From a checkpoint of a small self-supervised image encoder: norm batchnorm, adamw at rate 0.0014.
Rows from block 7 of a small self-supervised image encoder, named by matrix and row number. Rows with one number belong to one channel. Each number is 500 + 25 x the weight over its row's rms, rounded and kept within 0 to 999. All counts start at 0. Numbers have three digits each.
After each channel's rows are labels from the 100 images, of 14976, where the channel reaches its highest value: "colour at peak" is the nearest of a few named colours to the mean colour under the peak. Only what is clearly more common there than usual is listed. The data: microscope photos of single blood and bone marrow cells. In brackets: how many of the 100, against the usual share in percent.
# convs1: 3x3 conv (model.blocks.7.convs.1.weight, 192x192x3x3, each kernel summed), inputs 0-191
# convs2: expand pointwise conv (model.blocks.7.convs.2.weight, 768x192x1x1, transposed), outputs 0-383

convs1.140:502497464502487498506510512525506482508500509525520517482507508481524466494525507514486520523527490507491502464503515498519498517485503467497502493520506477483487542416508552500522489398527505532521494486434506491531510498526507519450521496526451505511471535507522523498490471453496512513507451462507434401480492505504519483497530505519483530498517490501500514514491489498497506522509528480499477429465478485522499526517510483496469479545509480475478550539547464524513483520537500485497490503513502498495490464519521547506485474515506514538508482505495470485532513516491521514
convs2.140:452501487461483492485518507507487474489533526480485480443534509511498461500475496508530542516545552494477498466507479483468527496473507497549491490487456493508503491472488513489434493516514515507496513475512481470496498544483527485472451535464488515524480495494457536476490493487528521503477472512484489489507514522506470509527502505502461526465452488505499505522521491485437471459544483514509512504473483523526430472472496494546472486525497508494505488485497541541545492482493492532505538524529482481506496434540570529493488508476503479539491505510513521502526506486469519502520504501467473499459508494510477492501517524517501481510495513494496499491513530511496514550537537527497503521461501493502494483467530533498494491509478460513509512488511530454459472514498516484519538504544500523495484496437492512506487502500489496493559509534479512484523502506472560485516482491530458523484458531502496510518520525519498480501464560489508476527512518528464502512499499464505519506510537503523518521478482433458524469503494509454476491479485471464506511533503518511514513494455491447503534518473487543506516482516519522513497498528506496461521513518523483517
colour at peak: pink (52 vs 24.2)

convs1.53:506447488480488532526527490480508503481469514506503493471513484422497536469522473503520521460534452485464510492492489530501511468494531453484502507466558489505458478535493529527531511473490510497494474493458494503520510541513503484502506476496516498487475469486435486472480483540486512477532452446479495482489479505525490465516481484463460510504529512475492497499467461489494531515514492486479469501516463467543469505491524504514486502492499462540524481498500442527504483504488505469518485462493469530536541483498506467475464501463474437475457518493499517524515474528486501510
convs2.53:495533516522508519519511536484512521533509482535538544531544500486518507527507475520541553524498494506522526504496493503488485515501472524506509482528501466466521486512533563462505488482510519508537474552481516508500460513492484498506516556535536492542522489535508480469549533485540441544463520505471514553505531513440499465517506502523498560529482518489557468497493483482547478516478500500526493493526530498477533478517497466534503496489505496547493508476454464465486513476476526468470499517464521523508518548503500495521558544518497509476489511515513453517478500512511470508498512461506515474490539537514499480471497499513467531487495465516467484524501459457516456507494472491506521486524501464514492530529510502495519502532503557550523502510459489489526500470478436491489517529489457504506486530546510500518510466473513515512498489445535454454480524494505477474512516476495496491534517496521532502497500529434526476478524472542486504526467472486528503513490505485512504495502498501450499473526467502528532467517509498493514471503524496472512504494512517489484559523549502502506477509456490528496447484514541507515529505499524492556507513488508477448
colour at peak: blue (54 vs 8.6); black (29 vs 1.1)

convs1.74:499493523521531519521505516494518500510505465474510523495522525476513513517482507498509548457525478481465585490516505521535515450508501522464515510485558508485455529518449521509509564531463526501485501498489497509512505527452512459499510507488534485455523512511504509488440510510462484476489500483499497520521500506528533492508437528520462524532531482503441487484469498468508492522532518496486427517516481494507485464458538544477519541510503485529530496456489522530498509472500516492513504505518495507476521529455514484505449515505487488477477512487494491546501510510505493468
convs2.74:485533503481484492460526455505491514524500505476493511507477502495488575495534505498449542506484454511527531458506502515520467513515474506537507475506491528493529494461487493479500502520465512483480496469462520506500504514500538533508500465479515474528494496521450496510521490493509512545528501507523471501511526486456495498511496459515505475473510533442491524497485469517492528487503472507511427533506517480504505472443496519525477506529514479490483500526514490462471540518498494477485499504493537496459440550549498498518511529471508514487479480532530516480440510493514504529485510482469500464497490494478505485480451537506489526494534492489552477496539495489530491533512528484471440511502497513523504534537506497461503492530507506504505517493514463477505456496488506543457482491509460511470469513495513468548489547515512520489525527459498463463469457507519541483503478511488520495488467529495445497530483523541513509461499478490525464481444467491486489514512438483447520485511504493479514524477505439529487473534513548538496523518510508459508452466475504502481509517490537525524490484521499522505489501497501545504513537512509445508496524472514439524
colour at peak: black (42 vs 1.1); blue (40 vs 8.6)

convs1.137:474480494508507511503495496500517492536516509505505489448514464487504496515517511524509393505511488510486439490462512488525445537509543532514477458492510480496489482539508495516481400553522525491490479514498484489530470388494509497515471490506483529528501488507467515465511470557510534520505523516486525518511500499476512517491504482510514532521523499490498480475497510469495516500480496480498508508535512506492513555495518495521526521498488515506542453499446523500477507509518505510517475504484467530504529493491511485494498517480513469519505496498474490513520495434472509508
convs2.137:489483460502502529521470443470529529504423541501476502505449471465487491495500457528510470522475498512520486515434518528507531488523513458487527489504505515514498469493529489537541490515526478456498531494487478494478515473480496489477471474483481497518463483524537427484519494511517520489531562503517511510493455491500515438528513537493499486508471491478516492481500499512449474502462496516464458501460475512480529526541466490469497531487494491515497507525505421527466499518493543488514502484552492502476500477510489489482470526482505495458473462529521505524512523508471510465492475490487522487505467516467505486446495525517465506541503509462478533449572491494523544478486480511580533510560486498499518513495537474498487502494533497481520514482544478476488519495476503526481490504498479500465517511518492435473502523496516497525523501495546515561513498489565503493496499502487501490481482465530516546458484516490486475518523480475478516481481499498511505508498472486513508476504493488484487449447431478518512472494483492511496483540508542486504495459458508526477537536504526492481485493557536547462478430462500489438501492521508502492466507461488524494
colour at peak: white (61 vs 21.6)

convs1.24:493490518500507505483494510471456475556484500502514487497534534502457504498507484497481531512480517487473508488512469504528513506491519554501447492476537503538523463573508481510496519590453504518502510515513471513517502518512518484472490494489479505478527482505462516509475496515512486489498541493477491511487496484511496539483527501486485505519541502497505492499514531452481495514512493481482491478562519475512514468550475479512512566522529517473495460490427585501502544499502468489487510504444488508509480512532511505489485556527499472522517492488498464462495498502456530503
convs2.24:530494502502521523494543476493530524489484519483453489485555474493454472507496477487481488509482489483491530486463482515472520490505526474497480500519483519481477496489500493491532451515489446489512511472504491469513556536484505487493482522465486533519526476482476446508512541484493456492483494478492486474542477510523551508503509515498559512538536527480526480542446467521487489507511449473454512482473494484514520459527478479520505498487487473498442463507466511484454482496440516470454501478523496483483502533506498465496471508525496505498503488476501512447502504460472494490485485505473492520518440505518496520474514494438455508526551511494513516491488494524498516537519491493524522494553500482499527532494496529493461477462495476498530523504531522517524492481541510474529454503483510452493499496490512490517531498445500481513522499507516520497527472542527500498524473493497509490506507503508521526504468465541504457481501538492500454515462509485472541468524491516487463521488517507487475512519506506503514496538479517530522491522479536518476500532515526499503500511442488489487501471538509525526536507483480496464509469482495475489513482499478523484
colour at peak: white (57 vs 21.6)

convs1.15:509481502509462465479486502495483478493513527524501473502422522488469479525495484510533492447489465523530500509466502493547452494505513471520492444526493462476482480493481515502482500495493485522517486508528494512490462449447469519496527492493487497504533484490503501453453500448474516485448530528499485523511491501480464469483449471509469536506527528514475536498477522514522466476464456452519459511453483541465477512507506496479468459470497501488520520460506502533503507502495491514470488510484490516512480516457501464498508522474523529473507533477488491520495527465514505434
convs2.15:503477494539477480501509483497489502497420478491486493458484536460459511507475492501530457528430482489450481512488496507480541468538503551505530501486522511506532530483496507455518462465487520500521478507483467509484473503496532515498484479505508542498523542480466481514446478513462523485496499526510485463474477522518526475491516548511465502532474510508509513509520499526506452506525489455510518509492468512514467553509492528485514478483479561513488489502515512511497476454531501501434492489498504506524494482488553508523480509508501518481491475506479490505536496501474488479495495502531480478510495522536516485488497503499460474492476520493489495513525476530506475464502477479538478492511493513501487444509498449503466499497494479438493484476506475501470530503508507477466481522502501512499513438516492511479522481466488490510528533500528548494525513494468517512465509511482464494512496466520497473473488510476462472524488522453472529502474475502505489488525502477495477479454519498532471479477516532546553489509511480510442443511467487541541540511493453487467480474494510476513480510497516462508490514514486543459510508492445502496483501479463495498
colour at peak: blue (45 vs 8.6)

convs1.126:489513511483527468488501482517529493510506508500493516521519486518498522509544495496497462519524491516520503510493511485493498516511488480534528516515458502510503525509489476464484415513564500447461488481514537487529491453489510554520484495502527502570472520500484489502546509579573530525517487473488484529476514529493512501488519531497523506500507534485533470503528487523525516489526493463502565520508537492433463499499499516510496545473520454526516481447477477516476507515486485503516510491517517476512538525488497547486522501514491493507482509537519496521486474454490476507
convs2.126:502502507463519522528517482527464495475497492472505483500486516491484484531446493501465479457511470487546471498492502505452506472501489500490530443505484505506478490468476512509550519470450559483480481488507528474488481505520515453521501522484503486445545478505495482492493482496514497494521541525484480474472474474500493511446460440489492515476475514456482484477490505509514527493493485451482486545499463487481495462486468482475444476519491496514502546501461504487475485506491459497513499490485521516482497469526486451499499431490478497464485546521468431512528509497549530562539475467421499481529514523465484442491473519468517516499513471506521466507470515509493496506480477463500470481501497506504486518510500474507521526499479489511492533529512463498473487496464472504503497517442498486496501493527496499473435508444461485518500523494469438485434516493527468493458487473490512481513487503508518470520482520508509461511521479480467522485491506497503476514469489470500507491472502460477485504463483502473510482489484498472503458476521495472516450482436470491483499509483522518479470528515524492495450532477523479496508446525505516505503480469527483479
colour at peak: purple (62 vs 21.5)

convs1.23:527502501512522517530509518543514472507533509526517489511518514454531531526511516485460485509524432533505463516497532505487529496527496459472519527530493492472499534481470509521533464436527519530508517494476534475510487515486519514514506492508509496488502531535544522469475515432504524517492474503545468485529516525490528504525489503527495512514525482524463530537486485526517499525560529476537476511467517513475500508540512502505512461528497490503489541519560499458504501535531524478533487510515538479493516514472552541522464530515509515538529521493500517486526498486512533456
convs2.23:440495490458466481474520506518480474507506462459485463485479473440479496498496521502527508512502526522485500494518492497466454477511530486528493429447502497512518455491480533470485508472482543479491507447452500501498517532488460509513500491479497514506498508497511521473458445523521481490493500484512515489512548528489476551487534522481526479488478496480482482511535497514473515440526462560515513494469467511485475515533486499523478488486475498495501510490515522510504478466506441529536509468453474501512460539463520484526495489498512496474495486526539455461493487511478468475487464549509509523484511506440487550472522475463469500522497493485507528448505502474491539540513508500486443477453489509532413451463480471503497510501510491466458486505486498451488516519497469460497483507512526449514552489525491543471451507521499494493513545522490501511530494504526523500513497515564480497515472513515444501477495515483481482540492487486481512527513487488469478489488510468469528496492498497502487470512473488499472494489517519462495463477493488463477509528472497478499506496488461500498495534496504462457486507509508535503502502514492443492474508464507506509
colour at peak: grey (48 vs 22.4)

convs1.58:472506513449469486491499480543496510494499502459506497493466501508479505497502480480493442480484497483520492515479500529437520499536472477501458496495532503500485502478481495525485488471521495500503498499507537534515512477465534473522473482495518469524437522497476479469535499544519527520512455494513481550488488496501495558505495495498503554496531507511520502474510453465481524486533519464495531552493549519496502536470501512502461480465500498500544431517445519499481486527498489473549513445509478521511523524460481505511487511486499451485481523502500525513520426487481509519
convs2.58:488527509488513498481492528474507486503508485530461496547470529494499577514515456507486507468478541472564481515462453490473492499482517472495503501505506511481552473503505533503519483494513517505501441503496498485499443514553484478501574498470479484484495443502516491521522436506523492502544470490487536500515497479513488475509482500475500540488500519481496482487511548425482488477487514500518493521484509499487490505486515474478508512505539522506500486543462517524471487519511528494533506479519526492469519532497492503513463490500545509525484520529521474502468521479576503501527525498498517492484479510485517493491509473521504487509486442489515464493543453471507535496502478482510481480476495508474497456525573470526522485517494497479529472487525519482493493490491491479476518515561521501463477500474520495430482467479507535527521525508500498504475502476522513489497519520494531488507506497505496502476491526483498502539523480510516534482495472542537433542485484481563494466499514486494521500481464480512478528549514479491509517498482492476474511490521502484511538513489509472485465487487492454484514546514497525475538493526503507480518440525537510489
colour at peak: blue (40 vs 8.6); black (31 vs 1.1)

convs1.93:477517482531521537477514474532513506529489487527486519491498529491486469520462495504528490482499468453450525458494492526499496462551506458486534494481506478462489515474470489502467496443525493471538533475504523489538483493471512499493501565475497493500488490534482465496492457428499482505500503522486491453516504516513485488519447504488472510491510496479470520494439525535481480466503474540435485451505455439470475495493523507486506489479506488490484514452503496525456480523514481490509496505518523502494503498494422541527493503501499524512524468522504514507535509495511508474
convs2.93:465533505471497437541504509541498523507526463491495473522474505519534519518503489474480498496478520477494521526492492478471480483482471528499513503478516526537498497485471514561493478463547480474477458512496491521502456502488465520532509452535485501466519533548507480500513502433496469477477485492498487469500491463509484497512501465518480486489527504508514514522499503514478510499550497517507526527473532463525522467483493477493496493536502470512530501514473510500488511514546492495482476488476504464468529520479467510516514512475507475487501465495528457455495500446521479516492554500517509521506489500497496482490479474491496549508502507483476517503482487458469518481461475515490497457502488488523498486470495489518500491528470507459438468482475484465502486481468497449477462504473526507499496518507523498443504448502427473479478459494463475492521519535500530484508513497473505512498476527517481457509539457497489454496484462474537488504545482506502517542514475535504537479482495460501516498509464507519476543511533494505536514510447510506492508486502482493450489490487480497547520475503503499513515483486497469497447512500525497520502487526492497487
colour at peak: grey (46 vs 22.4)

convs1.171:491483519465474520491500470480604460525501486533503482488513478492490521462489493492518520485453494510498508480496480503479506493513513500478505534503516509501467467477484515517490508508497456471515478465487512509479510514496520514527470503511505469501482473472461491470486468479527483473518498512449502508469491495519468491499492477503480490482485493466501527475501470487511535481513479534481504491495456443506512489486502497490530500510483507475483507519495494518504496519477537480476557465624485523474499478523483556404485527508484483497472502502463508459505458517506477495
convs2.171:517470487503484507493498464512507481489507480551490461476447481482464545470504487492480469499502496492463488465457465492511479457493500467523472502433491521498490485515518507461446484509486475416454484509459469509439496490501516478491496473509459494503486487485511459451474431497545501484520508511496507475473474471492487512500516493520502499518457464498485488526489487503454507489497512468520479496482487472470529507486505488505494502497533507521485484495492485481504495518479485495520514464497521538511525489478514500460474493485489515452497507497508545496517504515501464506472477507475487455486482500468488504446455529506482434511470515445471509508512523491462501453485497454505458490509489501481507478501513458448476516517515496479486509513503473523470490495468509520479501499516523495475450490490547501492508491486501497500505484497503512484494466514517479491513496498474482493486509472511489499507480485530472505545516511479494545449469481488518465516487428504489482501477536495480533486473438434490487435474490487515485497484490467490495477508485495505516498510488476509507515556515498467430478482538478542517524507486507485481460515524499459484
colour at peak: blue (35 vs 8.6); black (30 vs 1.1)

convs1.13:460533490523485470486487512486534530503506462510496501511562516511478510547490508500493501454475507487500554497519501512488538514484499528498536522468529492485515502520504497504483516540447504532445494488477520520561546498482497448508512470475493508457545507494466520497472544534488486521469487498484519497507501472494523505468504510463488520491505527483495476485517529550478467485509506533488480486504516512492468504491499512446478527451512480496530525448556466495486505452508457535504513517554515478506483494507515492514495497477500558466512461499537496555462533491517478515
convs2.13:499518504515500488476520470506493438526505501507439463500491500488533493485498499505478524501499483500513473484487478486483467475499494479511433474503471513472542508505502482509468507530524503491486505492473467468480523517500514530466505490498521483497505469470521512446508495490515523409501506486544489473456466501476492526512498476440485492459484513477490496495518484467471494467506499472496478497479512504514512519473538514527493467490511468490511526538475489469479489483514490512473491469493436475480482492512550472491489472446490518493484487524547487460483525462458508493469483525487497480484487512536460481472463485472507513500469485472525499465488520529465507512496491445447484479477465471486552497515526503495445451503510486509497515483516509490464477510517493514498528486495523504488428485483521476491509519492514510504493478473450519491532444518493493489514479485507483476512480462487503483485500484469526485463498482499529476498465524463497547517517475398455500481435481520509475503459468471479470500512488501488529478438516511489487513484504520495551525467493489470514510501527485559472479515521468475479489505521482470517490518524492437493
colour at peak: grey (76 vs 22.4)

convs1.86:522500553488533493504474494515519514473496488442487516506518492507483506526488483438526514507482512511523524506536502552480526523486458485503514528512521537511510568556530520489486523503502527481483477489500526524517549512515491490504506511501533498519492551511495471488511506544520497514509428471517502512499512508501530487492492508473532569517484508512528457475507496504519528491524514532517517525516529487507474477492508556509511529486559428523532479481483437503490522484490489488544533480513498489528512552497492497512487525493488480480473496545512500539474450475509491531
convs2.86:493497491476511483512469469528471532521518471505531545512505542530460515485503475444456461491499458493514452473456497481500462471533457454458499454518504477481504457462530535514537499467496541495477458519487520449492450492492480494510472490495505480495460463508466474493508482480504502511529515479485505485460507492472506457482509470469463497480480504467503519483437501485533466470488505509472515512546521464487499501480539453464493506514506469537482471546475504468495499506520492443484508464518548504485500529492490480492479482457484458537517510500523476485487495502551483527500478496448471472525531503485521502516494478483510480514518445517502513511472486506485480513480506474451491478516476475563486509487504478492521497470429479485477444486488477465467461486445455507487490523493452476474508505500498485505487485486472506516492450447502490441436508499495493515535514468489525463495484505477481454487463473468531484495471491480446535507469514473498474548436496470486541518492455456484473499499477505501493515472503522496486501498521472459468456490479484508457515462529516485496484512490471494511452519493504512462505515503514477497459425493552474503
colour at peak: black (48 vs 1.1); blue (43 vs 8.6)

convs1.11:522517550461498513508489476530505517484476491476514523550514496525518506506518492499512516463513540474491537482532507520496560485485472478492473536526523515504525482505486506487524564484472519476462526476522503542475538597503510483488497508488496462501458508480500465506499533509487521474536493506515482501494505502512519503505491511508494512497481517512506510490485459477507482514520539572510506522505545486526520497470494501488470511497502553486520449486459493512511507493456522472503540443515512509500500493467482504487498529489475417509473517541518521527491424512499476503
convs2.11:506496484485482508511500518491456520522470490509537504525505510543444521464484464456518453478497461501539486445462491494528486500499495463450478502482521472476526523482534518462460473506486509514533471522476491473504454521504494517499514466505498502513476461461515514489496481468499523548499491505506511520503509490487535474484537540485428500513488489452505485525460493456515474477489503506546531500528536469508494550502520507479492510481507503523496458532508480455462502490489477476447520508493510538504489523504512503504466510500490498537458532480511488522534505554500496502548474510499495497493523469505514555519475505484496473497495499521474487522498465492537513516523460530484492462507474518507504483500480462498523491493453476468467451500493437488491492492462477487457498513538490477467503448482529489470471485443498497502507510450483507493492477511472522497517496541518535501474531525488450510495481493486490521494512521483487510487466512491475490532470496480553515519497496469494529480480500520510507488477478472497511544508485529468504482495463492509510487441501470500458528473540457507519505554497476522461502484519513477508475451487482484504
colour at peak: black (72 vs 1.1); blue (25 vs 8.6)

convs1.0:534493528474541497548522497541517520478510481461521542539515524531534508536498508505512507520522551529506520499555515536491539538501489521526520530551479558482531569505534504494529497501530530493473506481509527503500535509550502531493504500496535490521508532524542513521524523523529510503506478475539490475503517507497539434502525508514529523512469492533534460498534505527497499510515521543543513486484547500519464542531482534493523518514509474479503500508522465499532511487513529490530534461522491476504499523512509527537523518501490512519502499522517512529489478487521501553
convs2.0:498476446484515494492478445539473497506501450480511516462502501473482473482471481452484488514488460491457456472478485491488467496532473479436492455524480484511488527430503538524495517491460553500483513492512489413464471521511458500516503470481486488487499501507503507492476495535482482505525493462456485514460514486473484509483533492467479439507488460426506501523459486461515511475504498513492536518507507490457503468491520505517470460481507493507500499508482515497469510483496446512464499487525509487530498496488483451468470474471481438523500533482493438508486476505492504498493456487485477491520549500501515505503515516438488486487475493506496509459469524522517471484515467487443492510514495460520477472468440493492513519490467480506490469483507462506495494480473479502477529513521491505499493472455491488498468482477483487473489491450450472454460486503462496499505455444538537460504520511498459460490456484477514509496498546479483517489482491471502490514446548488499471519483436450484490507477505496469515496471522493486474467502478472519491500516465444514459508475499484511504521496533515485469501511489472503492486474520489484478510492486521497483
colour at peak: black (39 vs 1.1); blue (38 vs 8.6)

convs1.136:495486505488513488507500463484491500490487496535492507515503548534507453500514502513530524499520521524491507505530464476515533491521517528513470487511495484483534498483489490510486543495500533547506499469522507523456531517513516505478506504484465478487530473520501508520497508485504492473478540485521456435466498469491519503497534482511469507520471479479494549521522505505467470498472482537501484456494489468539555510516465466462469518520431572405503517526538566520494492498494510491443504463493464542482484465486509533513498507517477496509492516461497483510519512523505497504
convs2.136:531480480496475496477520455501458479487486446469490493430508490528504496471474447487499496487460501454510512479497499466510518463482480525536507475523519505489517535455479479503498488547482475528497488458473454478502496540500560518504482468539521519471492487506511530462474459471456497479470492538443498504481500489468521516511486504543465512555487500472501527498501514492472510483516459459501517506554469497468515468489531495527481511493516448503450512485479471470500507490524491457453535485501481475469469507524514522490504499477462468550463454463533489501528473477470504491492519461494498504523471516496489466463485517489502499460496488505476447507496505531543483509511479500497489497524509485470496477512446499532510492527461469496524498481495471496509479500504500531518490475491500468502496487476499516506505482518492485464539475470522504468501482533487513522439472499479466493473461521482465498494490508524463512476503518468487451492468470509494492459514488508442454515487500491546508471490525509468460467482491485493492481503499488513481459528514472529494501476491505503522513502500469498501459494501487476519435491517472479499508510526478456499
colour at peak: blue (63 vs 8.6); black (33 vs 1.1)

convs1.182:473500504484486543489513490523489472499499451523553492528499510470504502493504493500445466509489505499478475481511500477557523565488492456521491504504511510446473497473508515523514454444494483504500497483465537468472505523550498527509494501496481490500441506493523487486477489476539517520485464498502451468461507494508501490524547497504514528461565472493507496489510459505487527505535524479495489489473519467530519548542494486480486483522523516480487551537523478432502509515492535440521520491475507480483452455536492539491496501489512503498504506507479539485509487535489508519
convs2.182:466513470507475504481535550496464441493522463519459488511498516490493507475466463497538519483503527495512518487544456510519501498510494456524445518466496519480499474460511512543481500521514499517586508504461501473520484554515510462557492553494493491484521495458515498508503472506538496483503520510509489479495512501491531491473500521511513529485480524510506508514510516494482521486535477503493488519523469509504507489483509492530496456494478553561505492500563546550527477466451455566534556486492487515489503507514504502514536533496526522497504493529535486500534547507505507533525483501497460448471492501524529461481476493504522538537506515454498486517488534497538523496486528446473493504472520439508486494501562503452467500465517497502508532490540495490506479495489522512481496519488499512533493521463484538502450506487516493498529468485515508484484467496502480510507497525512522488533491557490470503504476485516497439521508467478544522491482482536473485568524509472466542477494490546490506483507475491517493488517473498478508478509509484505501491456501520488491550528460497491533498481509500517540521512465525473534521480525521528497482505474475470502
colour at peak: black (64 vs 1.1)

convs1.62:492523480529493527523516475512480519480487511499515520452516462490455527482526499508503516494479473463503530511521493573504535516492501433510529527493535507507492491521497481505513543473522530477498533494478510462515541508483485491473493508460542476536456511478475479481507478538504566555514444545462463482491471481497453525509473482537522530505531500492487510525477463489498507464496466510482484497469485521511522549474500515481460501508530514496540498515481462483494475525457522469547508497534500507534494515485485517491469511510515514464470542505480503528460497472479488482
convs2.62:456490508532483526518499522489483481528444469553477504523455481501510534510464491502480540479526508465518515527480476517479487476470468478533472484501520513518512419474544484518536472509494499473470508500474495469477480510557459492517488485531499456463490530477498511513522467549560489448517484539473512485483507446508507497497504484505439488469486504498496480527509522465470531521472481456487469518538493453438474505528520514494480507523500520557509492526496496485518466462518514465472476493486519528502501520482476521488489496468547494524482476512489496490413516481527502530484514470512459487472480543499526470507521540521496516499509504452489495550504500441525495492494526458500475461468487543490489443520516477504529492481510515482503441538481491505482485518525534508484505473512508461476463501456497522492477537462494512536497510437497500502497526502533525454515474543516507465506510534509508523487479561481495483494517487496493466513512496494474456536476499484519509509519514484517514492486455504493501545551518462541498504511485472491506471445482513482469477523491516518514450484489464484519509483477486490497596516483491458477530468505532480498
colour at peak: blue (36 vs 8.6)

convs1.78:516486573510502468474499521496511487520510507515489487522539535502484501512498528515515495511459528528494470493503469471514528498480495548552464476525505546491536527565472507502461515600506475488508492502519488511506494498509480513516452487485503520462533524496510515497479507546502512493482513507509501519508479484493481511502528538496474522566504492470504498497519511458468524461481453493473486507529510519509548507535499506493493543548535529480492461513402520500476529485502506476506510508464484511511474477501491509515541502494497478468521521469508493470463510507480514513
convs2.78:502486488518475510464484452475502495478452487506472500511486520462476496504483480487539506501525517472533512517438499458439497474517517494497499510476487478514490520450498473501516488514511473504537533509493496458462489496490527504509458518486470541505535469506490480525484499499504515502493505501487473503498516479484493475505497515537508491478486500497496472483469478505554491532484486506492476475486461452469466494493472503497514472456449463473416440495485501493467518501508518517507433479495505470449520526517484494539454508499462497543437485469500549524498482483483492495510473511504500475483505519542501521536535499459467477498477531511521498503529505491529522488494515454483508501524493478488548495494514497500511482439509488502525491504503475487498482512508503498471459555495515523472505439500489469513527504464491516514506516522483518469532470538526467562475457512489482525492513474542517517465456498493467480483460527538463446540453503490499479505514494508538496525461516491457490469508531489465526501517500504548479473516476464540497493469537477438472490476494514465507470469515513539498500516514483512461488464512505468465522479494506495472
colour at peak: purple (55 vs 21.5)

convs1.32:515521501431510505496489469527488523496488502481475514506513515530489471510464498502560546496501518494512512529532459524494527483527519457508487510497525492517524529497518473508498563500502510516528510487518540530540494529506506493492518478515512475501454499518507447505519512516499477494493497530500496455516508483525502460488487516511497493501473499521492567517497465483478501510499524550511495480503510496526552498493480497510507506525461536440494458512508479531510517499475507505456496423501497547524523501475480521532514515510442426501491537474536533539522427508506493507
convs2.32:516533527502486515523451508502480526496533485450551485469498466533478479544495481517468498525471508437492474494517518512524494484491498498487488476500532503493477504464443507503492489453492524508493480491508498487514525486480483520499490496514498533519444507522515519514527507491452494515503487510479437487504502460488521511520471497495480490529521478485528507459503437510494516508465473507501466500495507536512498477529522439473497492502514506520529519494525480499511523485502485461482519494493518482507482484488445492504510514498452445520501465499517491483524454434468521435446526527492523495502523525500452470514488500496497489424486490532509430473490496505520476521527409510467481523519493505539502522492441514523550531516471506479490515464522519506499469469511514462529504472527517485503488498454521532491493519472470516478530487506418464475478485519491511500470463527454512461501475488448469508514515499547492502469455490486462485492481509485481498460525481496473468492500501434500541536519538490474464504483499482504505485517549506532511484530447508507494446494494472542495501491531512506514456499507516516506442501494517492524534496554524501521
colour at peak: blue (43 vs 8.6)

convs1.122:476515492527522505494492491485497521497516442562493512476533506498478481534470484511500489491490493512505504515499461513532499502497502534508485482479479512511507464540508450468490483501469482504464486500476511491513495496480505499482507487485488544468533471498494529504487494550470430536506495495488494449486490457470530510477484487473494495500508483484484485493497534525452454486478508589487479467506524478455501502477461507459520533490457497451518556493550484521485528467509437484486473508489487486490534503490497456497513503486516533492506470503553507533505566485474468488
convs2.122:509473480533510534492454507484524493563446532479446511516502465495509463490502472501511517533517508512515517474493470508473462524513494466474500521517501530516527525528522485494472491502528493532545474494489455510498494486512508537472496473487509551531480502507545447510488501514502525424490490489539501481573492501484511472499545506494531515423535501495516514514496491497501480491519493467478513479516490489522532529495485452472536449497487482480518521568497539559530491492509510485479500480516483517450514517451488483557515515549488515501479482493566490525468512427499509476477506497490527487481472525511496525502493477486537496497505500516465542484515473553519509474545463522491508509526465523495517534515459527469475494498508496481525530469528506536498514459509478481501488469504482552484452441469542504517511487488496475495491497496497526503514497561505524478503454496492502507476509513497510492474479474496509508483503512504498500553470501507524547496582498521458508550519541497518489510499502514521495494483521438497569494496522482548496450497541488519518482482487493510483484455525542501519505507471520475521512499447458528496475514500482481531
colour at peak: white (54 vs 21.6)

convs1.56:496486499528497582497491502521495485507512463525528500508504510445487518537513503524442496504482465503488513531500496508519508518509487487479504512460537478467508490480481495485505492426482492501496561524471493485522527542481479476486491511459486509435463510501495515492474537474453492536492463569499508469506518509546499529534468499513516500486539466515456503518447526538507482501546520555523471517470497516470513522494503496492531494493502559473484521513525480441507498482516512503520503490502511463483477516509517484530477487506517515518522517486539547494501493528529493474
convs2.56:477496497492497476531503526536523517533464513479490523487479490474524490484537505460508482516437508527507495466539471526530460528489502449504474445496513528528551454509517507493537514496529540485511547511466496514477517514509465500538494483506530494508560541512493478504506457483548501449488480509555514455547493481489481498506548503491522503478521543508548491514483498511524491456494516507531521504535528521527548497504517506532534512517515515517512531533542526504529474463488470527508513500509486535522579552474494463515514519543543526467508461506535468493500487497507487490497519555499504478490533493449535494477452500512524518515469482509506520470461534495463534507494509491472496471506423499519446470502490491490501514520502466451492470510462480473492500533488508502477478480530508459498493463532490540492488473515494537514483494463485519497510521520518479492537534535487517502493486530518476475451498477500505485524483430500517511529531497516518486493512493514503535506483473499480467509508505518550516530457518491476528482468474487494445499466493489519519515473497479506462507467494531438501493498502534468526541523499478489517446510515493410490
colour at peak: purple (45 vs 21.5)

convs1.59:516486507484497473461430461471518483467502542515511481485514451478541476498461509471515494453469518535482463452496505485486433542490471508497505493507527485510504491503495524499494532510495498490500484484445511494455503522526472511529503535533445490516513489492491508494458463471511508503489485517506501509482496442506498488463501486515486494477463505495508509498482509476502522511449540520495477480481457464578526520514462516519494482537483512478493507526506511427518523470484546506471508504512506516487494479456486520490467503504466507482491526527457492434536506511508496506
convs2.59:502510613487486506533493540474488521492507523496506485513500556522538528520508526501529465484535478514514509528508530475519474502501477515526468520492513512519449506508484489487469487488477510508527525569508530533523504524505481495511496501558478437518481448480506491446503496484487536494478521498509449531532541503516513498514479545483471477485509528503498501469466469477496525532515463548507501539494527479499503520464536493497490481495491486508479470510491484519504483497541483503541497511507534502500519500510508489495495525495483484511483481487507532474497451534478509513474529486505451556478504475510502499485495478522505516483518467524468502541496501450507470490522479506557504474517483555562529535478532506514472518505495509510524529525498490497517503495477536495469512528489512486469516522494518464461485487515541486454490467488478507509494501485477513470480553526486502496479520512460479472527540462452557561526524491539485437510531548483495470521467510448540501465520452460474487522510463498511450472553509453451492533475501542486534536481483520493497570522534461514523493526494442517496495514485497494520483490485473488547513488485525497489
colour at peak: purple (73 vs 21.5)